A small contrastive image-text model, trained from scratch.
Model: 12.4M parameters, 48-pixel images, encoder arch mlp_mixer, encoder norm layernorm, encoder activation swiglu, encoder patch size [4, 4], encoder layers 12, encoder width 192, text encoder width 256, text encoder layers 8, text encoder norm rmsnorm, text encoder activation gelu.
Training: adamw at rate 0.002, batches of 256.
Data: 203450 training examples, 20.6 epochs.
Rows from block 5 of the text encoder of a small contrastive image-text model, named by matrix and row number. Rows with one number within an expert belong to one neuron, the router's apart. Each number is 50 + 12 x the weight over its row's rms, rounded and kept within 0 to 99. All counts start at 0. After the name is the row's rms in percent of the matrix's.
Before each expert's rows are labels from the 100 texts, of 14848, where the router gives the expert most weight on average: "fires on" is the input token at the peak. Only what is clearly more common there than usual is listed. The data: regions of photos with short descriptions (Visual Genome).
# router: slot weights (text_encoder.blocks.5.mlp.router.weight, 16x256), inputs 0-127
# up: expert up (text_encoder.blocks.5.mlp.up, 16x128x256), inputs 0-127
# down: expert down (text_encoder.blocks.5.mlp.down, 16x256x128, transposed), outputs 0-127

# expert 0
fires on: "sign"; "stop"
router.0 088:63 55 31 54 44 56 56 55 47 63 69 48 48 57 67 27 35 53 56 53 59 49 50 43 68 24 31 69 50 59 52 55 41 39 63 46 57 39 25 48 63 72 48 52 67 63 24 48 33 30 45 65 78 42 53 56 51 53 62 57 51 51 68 42 50 55 32 47 46 67 46 48 60 65 51 49 45 38 32 43 55 68 35 52 30 55 64 57 55 36 74 42 71 56 28 37 43 41 63 58 50 66 75 62 45 36 23 40 52 64 54 59 39 47 78 45 48 50 58 72 40 58 44 48 40 50 26 53
up.3 098:31 54 64 53 39 32 51 83 27 59 59 62 70 66 54 50 56 53 51 55 52 62 29 65 50 39 29 49 37 54 51 67 44 49 49 29 47 46 44 36 38 48 60 33 56 51 56 39 54 43 50 46 48 36 54 52 67 22 52 73 36 31 35 60 50 47 40 59 28 47 48 43 64 44 58 28 55 40 56 25 56 26 72 69 79 64 54 43 54 46 42 52 55 46 49 36 68 84 79 36 58 36 61 62 58 36 64 53 49 48 48 65 57 46 63 41 46 54 38 23 58 60 57 61 45 34 46 55
down.3 104:41 39 53 65 44 38 41 61 56 61 31 48 37 55 39 40 53 62 52 50 64 26 26 43 45 53 51 46 48 53 50 48 33 59 48 66 51 46 54 37 55 43 57 49 63 45 49 48 35 42 51 33 47 39 43 41 71 47 29 32 42 42 46 69 58 47 51 54 31 47 49 54 36 48 66 74 37 63 53 39 44 38 50 20 59 59 58 45 64 54 34 61 46 53 50 40 67 59 49 45 68 48 72 48 72 62 51 62 57 33 25 54 57 65 44 62 32 51 39 46 62 55 59 75 57 45 59 25
up.4 130:48 48 62 37 54 53 41 40 35 39 45 28 53 75 46 43 41 38 31 22 54 58 60 67 57 48 39 74 39 41 64 76 57 31 56 45 26 49 43 69 56 15 34 34 61 55 53 62 46 50 52 61 56 52 68 48 58 34 47 51 46 60 52 50 39 42 62 47 42 42 65 25 55 58 58 48 74 54 45 43 54 36 45 52 47 54 53 29 60 41 29 49 60 66 74 42 47 41 52 40 33 47 58 51 51 54 37 58 56 58 52 34 52 42 53 54 62 75 65 40 47 45 70 36 43 55 84 50
down.4 129:69 40 42 51 61 60 46 43 49 62 52 63 29 51 61 20 48 53 56 44 27 40 32 70 46 33 66 38 60 58 54 53 64 67 73 55 40 49 44 34 40 63 50 45 58 61 37 22 34 22 51 57 45 50 56 37 49 39 57 41 43 42 54 48 46 49 33 34 22 53 66 46 53 59 48 60 38 39 37 50 66 30 31 45 49 47 50 44 74 44 47 47 58 33 45 75 38 50 48 39 73 62 65 35 41 60 46 41 88 51 62 73 27 50 56 61 54 41 64 40 50 47 51 79 48 55 55 21

# expert 14
fires on: "toilet"; "calm"; "is"; "water"
router.14 116:73 39 61 39 63 60 57 49 66 63 48 41 42 72 53 60 53 53 48 52 40 33 71 69 57 40 49 50 69 61 48 45 53 78 45 63 44 47 53 40 60 49 65 42 38 48 45 61 26 62 54 55 56 44 65 45 46 49 38 47 38 40 60 49 55 40 63 61 35 62 48 32 49 35 43 41 59 42 57 62 53 40 45 40 45 33 40 46 57 53 43 62 40 53 59 80 38 47 46 44 35 56 58 44 43 77 46 58 56 46 47 42 22 66 57 40 43 34 58 55 47 45 62 68 68 51 86 34
up.8 119:55 42 51 69 31 48 52 64 46 52 54 37 55 20 52 37 48 43 59 38 62 43 53 47 51 45 61 79 45 55 58 51 31 34 40 43 45 39 58 50 52 53 51 57 78 56 45 41 52 49 61 50 58 60 70 66 62 56 49 52 73 52 58 44 47 65 60 57 44 54 46 40 47 49 68 40 57 55 42 62 41 58 64 22 49 55 58 57 28 56 51 18 59 85 21 51 46 59 62 57 35 56 30 36 47 54 31 53 43 61 18 45 77 64 49 43 41 55 49 63 48 52 36 18 49 55 45 47
down.8 119:67 59 45 52 33 52 32 33 45 41 36 44 66 22 39 40 53 41 44 51 48 53 62 38 67 70 51 54 57 43 50 48 38 39 57 47 27 60 37 77 43 49 42 66 50 36 46 36 57 56 76 48 46 62 48 70 63 65 51 54 49 47 46 60 48 57 59 70 50 47 41 38 35 56 70 54 57 58 49 73 34 63 51 49 35 62 60 53 33 55 39 47 42 67 25 53 50 53 42 64 31 58 49 51 56 52 25 60 44 49 34 28 52 58 62 24 42 44 62 55 58 41 37 28 56 62 41 60
up.9 101:45 57 42 58 48 59 54 46 52 15 49 62 50 37 55 44 51 34 51 47 54 60 40 53 32 59 73 49 53 59 39 41 51 45 41 48 74 60 57 56 63 46 39 61 54 41 40 50 66 48 49 45 29 80 50 53 50 73 50 55 60 72 44 54 58 56 47 42 55 53 48 71 65 70 46 41 39 42 44 71 08 51 50 61 34 44 47 66 45 53 46 47 43 60 62 58 31 40 42 67 51 40 22 43 42 47 32 40 36 53 58 45 40 62 42 68 40 45 56 61 41 49 37 43 43 56 50 82
down.9 094:77 36 46 54 46 35 40 57 37 52 49 45 46 43 50 61 43 49 57 50 39 58 60 62 48 37 66 43 57 68 66 38 50 60 49 66 57 33 42 44 29 48 49 68 46 69 45 44 61 37 71 44 51 51 52 68 45 44 56 58 37 42 42 46 59 67 20 28 35 42 41 65 44 47 60 34 29 41 69 61 60 39 61 57 41 61 39 60 65 42 58 22 31 38 46 35 41 60 57 50 60 52 39 40 40 52 44 42 59 46 57 44 44 41 50 32 46 46 65 35 54 59 30 58 71 63 48 52

# expert 3
fires on: "gravel"
router.3 106:54 54 39 46 36 32 87 72 41 50 64 50 71 54 39 54 65 59 33 57 42 46 51 63 43 22 32 55 25 49 38 41 39 39 44 25 45 41 45 13 59 38 60 46 63 40 32 48 39 50 57 59 57 52 84 38 67 42 20 68 45 41 43 63 51 41 38 59 48 52 39 40 62 61 68 41 60 49 41 36 62 38 64 54 59 44 74 33 40 76 44 36 63 57 66 50 52 46 59 73 50 46 61 52 60 36 64 55 49 74 52 50 55 57 65 51 35 41 28 48 59 53 46 56 71 39 50 56
up.8 088:55 55 41 52 45 63 54 41 42 23 38 55 49 24 43 57 49 37 39 31 66 62 37 56 47 70 55 36 46 55 50 54 57 58 55 50 46 63 47 69 52 63 40 47 47 66 40 44 70 51 70 63 28 67 51 47 59 46 58 65 57 53 54 58 39 58 40 36 45 54 63 40 44 64 23 55 49 49 65 55 29 51 62 48 56 65 15 55 47 21 49 45 10 40 58 47 43 50 59 52 49 56 45 47 58 83 33 51 42 50 49 55 28 51 56 56 68 54 72 47 34 56 47 34 62 53 65 73
down.8 091:38 78 48 56 52 64 51 54 38 59 62 62 48 38 63 45 53 40 45 47 50 50 56 49 65 38 42 35 39 63 70 52 40 60 54 32 39 62 35 42 48 63 63 68 47 39 68 53 38 66 67 52 53 41 23 62 54 44 82 57 43 40 47 63 61 57 34 63 38 66 41 44 55 45 47 29 31 28 40 58 33 49 59 56 36 42 43 42 43 44 62 40 30 51 28 43 31 63 59 51 68 53 39 55 59 45 32 45 52 50 55 61 71 51 63 53 50 33 36 47 47 45 41 50 50 58 36 37
up.9 086:43 63 32 58 49 44 39 45 81 37 33 56 50 32 57 46 44 56 47 57 47 56 35 14 58 73 60 41 63 64 50 47 49 59 61 72 46 57 47 59 40 58 47 57 44 44 62 41 58 54 56 42 32 53 19 50 61 62 61 53 45 47 35 60 59 60 56 76 65 76 56 61 38 48 49 64 35 44 53 70 36 52 60 47 33 45 41 59 43 41 56 80 11 42 28 49 35 45 53 66 66 57 43 55 65 40 46 51 42 22 31 47 48 51 41 63 53 43 57 54 52 59 39 57 52 59 41 57
down.9 096:69 68 42 73 31 27 49 60 39 56 57 50 59 55 63 37 48 37 52 58 67 51 34 23 46 44 38 57 61 50 66 52 40 36 53 42 56 50 47 41 34 60 46 43 62 42 76 54 50 29 54 40 64 37 56 52 52 68 51 59 20 49 31 50 41 61 49 55 44 51 26 49 49 57 62 72 63 44 43 45 47 63 43 46 37 61 50 52 43 68 66 66 63 44 39 24 54 42 60 52 62 55 73 42 50 27 47 46 47 51 36 46 40 64 46 34 42 39 39 26 57 69 44 69 38 42 30 56

# expert 8
fires on: "<end>"
router.8 116:53 40 36 52 56 49 54 51 36 33 44 64 40 34 27 62 47 60 45 50 42 47 50 47 65 64 50 68 47 82 48 32 52 51 58 48 59 22 49 40 54 57 49 75 42 69 47 49 35 66 71 64 56 63 57 48 61 44 46 58 70 51 60 44 35 45 38 37 64 67 47 35 33 71 36 50 39 72 64 44 27 65 52 43 53 63 51 44 42 40 39 53 29 46 62 49 50 61 65 79 53 43 49 53 37 61 53 12 46 48 60 28 54 43 43 49 58 52 53 60 60 52 51 47 56 56 58 58
up.3 079:48 56 20 42 47 59 68 52 59 47 53 38 56 76 47 57 47 46 62 49 50 50 37 49 44 39 48 45 36 61 57 32 42 57 58 65 53 56 16 36 60 69 59 39 44 55 33 49 74 52 67 49 39 70 63 56 44 50 51 60 40 41 61 42 41 64 43 53 51 57 34 38 51 56 16 52 67 45 58 37 60 54 70 39 31 45 41 52 57 56 62 41 44 57 69 65 35 47 41 43 65 36 64 65 49 49 45 47 41 30 43 36 50 50 42 27 44 39 41 34 38 65 39 64 54 63 61 41
down.3 080:73 57 33 42 43 50 65 43 54 50 38 37 51 46 62 48 50 80 48 59 43 44 76 58 72 30 28 48 46 51 36 42 49 55 52 55 58 47 52 57 67 40 41 51 62 49 33 57 32 53 50 70 61 51 52 36 58 34 41 57 30 52 32 61 52 54 70 73 49 60 66 54 47 35 47 55 50 56 51 47 38 52 47 32 55 57 45 53 42 57 46 32 49 62 62 46 44 47 52 69 26 60 43 56 59 46 66 67 43 51 46 36 55 43 49 41 50 44 50 42 53 36 58 57 75 47 58 51
up.4 088:23 29 60 74 46 49 40 55 56 46 38 61 47 45 56 33 39 57 64 45 51 63 44 35 36 46 46 30 62 58 30 60 52 45 24 49 63 45 81 62 35 52 45 45 59 51 62 53 52 25 20 54 30 43 58 39 65 62 52 46 51 62 32 65 41 55 35 34 57 48 67 66 54 46 55 61 49 49 51 51 37 51 46 58 62 70 43 50 42 45 38 45 47 44 53 38 72 36 69 64 72 64 45 56 53 42 63 49 49 50 55 61 46 55 39 75 52 68 60 51 63 52 52 56 63 33 41 53
down.4 082:48 40 34 50 55 49 58 43 51 50 52 40 67 43 44 40 53 49 64 59 65 55 52 58 43 39 59 48 61 50 45 38 60 61 49 27 31 52 20 46 29 60 66 50 44 22 26 30 53 24 58 49 57 49 48 66 44 55 28 41 55 16 54 54 73 53 34 46 38 45 32 36 63 32 59 36 42 48 47 46 51 47 51 59 31 17 55 40 64 75 36 58 56 65 44 52 30 48 40 64 42 38 40 56 53 38 47 67 57 62 63 41 62 53 82 44 34 34 50 37 62 35 43 48 55 49 58 35