config.yaml
train_examples: 203450
encoder_inner_norm: false
text_encoder_causal: false
text_encoder_qk_norm: false
text_encoder_parallel_block: false
residual_init: "scaled_by_depth"
Rows from block 3 of the text encoder of a small contrastive image-text model, named by matrix and row number. Rows with one number within an expert belong to one neuron, the router's apart. Each number is 50 + 12 x the weight over its row's rms, rounded and kept within 0 to 99. All counts start at 0. After the name is the row's rms in percent of the matrix's.
After each expert's rows are labels from the 100 texts, of 14848, where the router gives the expert most weight on average: "tokens" is the input token at the peak. Only what is clearly more common there than usual is listed. The data: regions of photos with short descriptions (Visual Genome). In brackets: how many of the 100.
# router: slot weights (text_encoder.blocks.3.mlp.router.weight, 16x256), inputs 129-171
# up: expert up (text_encoder.blocks.3.mlp.up, 16x128x256), inputs 129-171
# down: expert down (text_encoder.blocks.3.mlp.down, 16x256x128, transposed), outputs 129-171

# expert 4
router.4 101:51 43 61 59 49 58 61 49 45 46 49 38 36 76 45 68 40 62 69 47 49 54 45 49 58 43 19 40 56 60 62 48 39 46 66 41 48 64 51 53 49 43 53
up.0 103:42 53 62 08 56 55 50 77 51 57 36 45 70 62 54 53 64 55 41 49 43 50 36 63 66 57 61 42 54 36 46 50 43 48 47 55 61 38 36 50 42 63 48
down.0 097:56 35 49 47 71 39 39 54 25 43 45 22 61 50 56 48 30 40 57 60 46 49 36 75 29 52 52 47 52 61 71 56 64 73 51 34 58 70 43 66 46 23 75
up.1 123:57 37 74 59 45 58 54 32 76 76 60 58 45 58 61 38 45 40 58 42 79 89 33 54 37 42 61 81 47 51 44 62 56 30 47 52 42 67 71 60 72 66 43
down.1 125:25 58 35 46 51 73 70 54 81 63 62 63 61 42 70 61 47 46 69 36 65 57 53 45 51 30 42 64 42 51 65 50 45 39 71 49 55 36 31 53 53 46 32
up.2 113:44 59 54 41 31 18 35 41 54 48 31 65 54 32 66 44 41 35 56 49 66 66 71 57 45 52 55 40 57 49 43 47 74 46 42 47 45 40 55 72 73 34 67
down.2 117:44 67 48 48 32 32 49 50 56 42 61 72 54 19 73 28 53 44 48 35 47 62 68 54 57 63 48 51 63 43 49 45 53 54 44 51 30 57 43 51 65 39 64
tokens: "train" (26)

# expert 0
router.0 090:53 78 29 33 48 63 64 46 66 45 68 66 66 37 67 46 33 29 54 57 67 65 53 51 55 50 36 43 49 73 37 36 55 50 44 63 55 46 39 58 48 65 46
up.0 101:64 30 44 49 52 25 44 47 47 53 55 76 57 63 49 28 41 57 50 44 59 42 67 28 47 69 46 54 63 60 50 61 43 65 23 49 58 52 52 43 47 57 51
down.0 109:45 37 64 46 51 36 49 46 55 67 35 48 46 43 54 59 58 46 51 59 51 50 60 43 33 56 55 54 67 51 57 47 57 35 30 49 61 47 68 68 53 46 43
up.1 096:45 84 65 47 62 76 47 77 51 51 49 43 53 55 15 56 67 47 40 42 22 43 41 43 49 48 46 47 57 48 51 40 20 34 45 60 46 44 46 38 42 66 45
down.1 095:66 53 60 37 38 50 33 52 45 48 58 56 38 67 12 45 66 47 44 43 37 49 74 38 68 48 51 53 49 46 41 55 36 48 45 41 45 50 65 48 42 37 54
up.2 093:39 67 57 44 57 32 54 53 37 52 54 39 51 52 49 38 47 33 58 32 50 34 73 21 40 33 49 43 33 30 26 38 54 42 26 49 45 58 59 52 80 42 50
down.2 086:50 28 59 71 62 55 37 60 34 43 52 33 40 16 57 44 33 56 74 54 38 53 54 66 47 52 51 27 37 54 48 41 66 62 57 31 48 72 37 51 58 27 60
tokens: "black" (12)

# expert 10
router.10 088:43 70 37 36 52 52 60 57 35 32 43 60 51 48 75 46 61 51 31 37 42 47 43 28 56 46 47 34 32 55 26 56 44 87 42 69 51 34 48 44 37 46 48
up.0 103:54 53 67 42 59 58 63 41 60 49 40 40 73 44 47 47 52 46 68 48 66 31 43 43 42 57 36 40 28 42 54 26 67 61 45 59 70 48 49 56 64 58 59
down.0 103:58 64 62 74 49 82 55 33 57 41 56 40 27 46 49 45 66 41 68 44 57 56 39 42 58 48 38 70 31 46 56 41 38 46 72 52 54 63 51 54 55 58 40
up.1 094:59 69 56 32 46 53 53 35 60 50 45 73 74 38 54 52 48 47 70 40 77 47 61 48 57 46 42 56 43 51 69 43 68 50 42 49 50 53 39 61 64 52 55
down.1 091:70 74 42 77 49 60 46 47 41 39 63 59 25 48 52 35 46 50 67 57 51 51 42 36 65 47 43 60 23 46 58 39 31 51 44 46 61 71 55 49 59 59 53
up.2 094:47 60 33 52 64 57 46 56 54 54 75 66 39 65 60 40 40 48 57 41 37 57 53 58 53 71 43 47 59 52 54 34 41 70 42 44 54 46 51 49 36 40 41
down.2 097:59 66 56 62 44 65 48 57 54 60 62 63 45 60 33 40 39 39 61 58 33 53 64 49 53 31 57 49 46 66 49 52 33 08 45 46 45 59 47 46 47 42 61
tokens: "is" (11); "dark" (7)

# expert 11
router.11 090:48 64 53 50 43 50 40 66 42 61 61 41 31 73 55 41 67 43 55 62 34 42 53 40 49 48 54 60 47 41 46 53 38 39 42 44 47 47 83 48 39 43 49
up.0 124:45 53 53 44 54 56 51 48 63 75 48 71 48 68 17 52 47 60 49 43 49 50 66 52 53 46 45 59 76 49 57 41 44 40 57 58 46 48 60 49 50 56 25
down.0 113:53 50 61 53 45 25 52 46 30 43 43 44 39 57 30 55 50 63 53 42 41 50 49 34 54 24 46 56 36 56 67 48 53 46 40 44 45 50 46 61 70 45 46
up.1 073:50 69 50 35 37 44 35 55 36 37 49 38 44 44 51 46 65 48 28 49 41 49 43 48 64 31 39 35 29 46 59 57 44 46 58 57 44 32 46 40 30 51 72
down.1 078:47 34 47 37 36 59 54 55 55 42 57 56 23 59 43 52 66 58 18 36 39 53 50 45 91 63 42 47 45 51 21 61 17 39 55 60 36 43 56 36 43 55 34
up.2 099:36 58 41 64 37 40 69 28 61 57 56 74 40 44 59 44 45 32 45 37 85 75 59 43 40 51 53 59 38 59 39 52 64 54 46 51 47 50 55 68 53 50 50
down.2 108:36 54 43 62 39 61 36 67 61 54 61 66 41 45 47 31 68 60 45 44 34 54 60 29 55 57 48 48 42 38 64 51 27 52 47 69 40 32 64 40 36 63 52
tokens: "in" (29); "sky" (12)

# expert 3
router.3 095:45 64 39 44 57 43 58 55 43 38 59 65 44 55 46 39 53 46 65 49 44 76 51 36 49 72 57 54 65 57 39 42 50 49 37 41 58 54 64 68 56 39 43
up.0 125:74 37 30 48 49 40 44 50 52 43 38 63 61 46 44 52 24 60 47 78 57 61 47 63 49 63 56 44 54 50 47 53 65 63 56 63 52 51 54 50 59 64 49
down.0 117:61 64 30 33 43 23 49 61 48 50 64 58 59 43 33 49 46 32 36 49 55 53 74 60 54 52 51 49 43 53 46 65 46 49 35 49 39 49 32 39 55 54 73
up.1 094:52 71 45 42 44 57 60 62 40 70 51 40 52 48 46 42 48 42 45 65 43 63 49 52 35 46 43 66 46 57 18 70 32 37 42 52 48 53 68 50 41 63 36
down.1 097:48 41 44 59 48 48 73 53 63 71 51 50 36 48 52 52 58 63 48 51 40 41 41 46 62 50 49 73 38 56 19 58 30 36 64 45 70 36 60 30 25 49 36
up.2 097:66 53 51 32 42 50 56 41 66 61 56 43 68 56 72 38 58 35 53 53 71 65 35 77 53 54 62 61 41 52 54 64 50 47 47 54 45 56 50 62 51 58 54
down.2 100:48 51 59 36 59 59 55 69 52 42 51 41 63 37 56 50 46 64 57 67 65 60 50 44 43 59 52 34 37 38 50 48 69 25 49 52 46 46 53 51 63 62 56
tokens: "the" (13); "plate" (10); "snow" (7)

# expert 6
router.6 091:47 40 59 73 62 55 40 31 35 46 43 36 42 48 37 59 34 41 72 61 49 48 45 49 32 36 59 66 56 58 40 36 75 53 57 35 61 56 51 75 57 44 46
up.0 086:52 47 49 63 53 66 82 41 68 38 62 51 37 44 63 46 50 55 53 53 68 65 33 21 42 45 35 61 34 59 18 57 61 62 60 57 69 47 52 48 42 75 36
down.0 090:54 45 32 30 50 56 58 66 64 44 34 59 65 42 58 41 64 75 53 46 68 61 40 63 61 81 50 63 59 46 41 57 39 55 36 54 58 51 53 42 44 60 34
up.1 091:36 51 29 49 15 42 52 59 60 41 60 44 37 33 67 48 59 18 36 63 59 75 48 62 55 66 58 40 32 43 41 55 59 43 59 59 25 35 59 56 56 49 64
down.1 090:82 61 63 47 38 36 41 47 43 25 62 72 36 43 56 28 47 49 35 44 54 54 64 36 76 51 23 36 29 59 41 54 46 42 50 47 59 57 48 40 49 60 50
up.2 082:53 64 49 43 43 47 38 43 44 45 43 63 51 48 54 52 52 41 36 33 65 32 42 63 51 27 41 60 40 40 28 64 56 64 38 43 43 43 32 42 51 58 51
down.2 084:53 49 75 53 41 38 34 46 42 49 49 70 58 47 72 42 49 69 36 40 49 44 50 23 48 27 47 58 39 41 59 52 49 66 36 53 46 56 52 50 23 56 41
tokens: "the" (10)

# expert 1
router.1 104:53 56 55 46 56 56 38 61 50 59 23 43 72 46 45 49 56 54 49 63 41 28 48 44 22 68 44 43 45 37 79 30 34 67 40 58 51 40 53 52 56 57 47
up.0 131:44 33 35 56 55 46 38 48 32 30 67 34 41 48 54 65 53 44 51 60 38 47 56 38 62 49 68 33 53 53 53 42 65 36 61 41 41 51 62 54 56 36 82
down.0 132:50 47 87 44 70 57 35 43 49 58 41 38 58 59 50 59 55 54 37 54 36 31 30 41 49 43 43 42 41 54 79 33 49 62 58 64 64 51 64 54 17 60 43
up.1 063:55 50 27 53 40 54 67 51 48 33 70 65 40 54 56 61 50 47 58 43 57 67 61 37 75 44 55 53 44 59 42 59 61 47 55 58 58 60 46 53 59 37 55
down.1 063:43 47 48 65 43 38 18 59 59 52 46 71 28 54 47 48 55 44 53 35 63 54 62 33 60 34 54 53 39 28 63 24 55 63 29 38 50 50 58 47 65 43 54
up.2 090:52 56 40 32 49 34 38 54 40 42 40 47 68 37 40 53 72 51 47 48 49 39 68 52 65 68 73 46 70 40 61 33 57 56 44 47 56 57 39 58 65 46 66
down.2 091:57 47 68 56 63 49 51 49 33 39 48 47 28 41 63 67 39 79 47 55 40 54 35 47 70 38 67 53 34 43 49 50 44 39 44 42 42 64 53 48 45 52 46
tokens: "the" (16); "is" (10)

# expert 9
router.9 102:34 41 50 51 57 61 53 52 41 59 41 34 48 40 62 68 56 50 45 59 27 44 27 60 51 39 35 45 47 74 59 54 51 42 77 45 69 45 33 65 29 48 49
up.0 112:70 43 53 42 43 61 48 63 47 43 52 44 45 54 31 57 74 54 41 46 44 24 45 59 70 46 55 41 48 44 49 65 37 61 54 55 27 46 45 26 62 59 58
down.0 107:48 51 62 25 32 57 63 60 66 72 38 51 63 40 58 59 81 60 46 43 54 43 65 45 47 52 65 53 53 38 48 67 50 47 67 67 29 32 57 49 55 50 28
up.1 063:51 71 56 53 46 54 56 55 67 64 47 57 56 45 46 51 48 38 47 43 45 52 59 53 33 64 31 44 57 56 39 43 39 53 51 68 44 36 76 46 44 48 51
down.1 067:46 29 58 53 50 57 44 64 44 73 35 39 50 40 59 54 34 52 59 60 55 36 29 78 58 39 59 49 40 49 49 69 60 66 58 46 63 48 34 57 41 61 68
up.2 095:60 48 65 52 42 36 57 39 51 75 43 49 44 53 53 42 68 48 41 47 53 63 52 49 44 41 60 67 44 53 35 71 48 70 46 42 51 59 62 65 41 35 67
down.2 096:38 43 39 56 50 58 46 37 56 48 73 37 25 35 28 49 47 33 51 64 54 63 56 52 39 48 39 64 34 59 41 49 67 48 47 49 51 41 68 58 56 63 50
tokens: "<end>" (30); "plane" (16); "white" (10); "is" (7)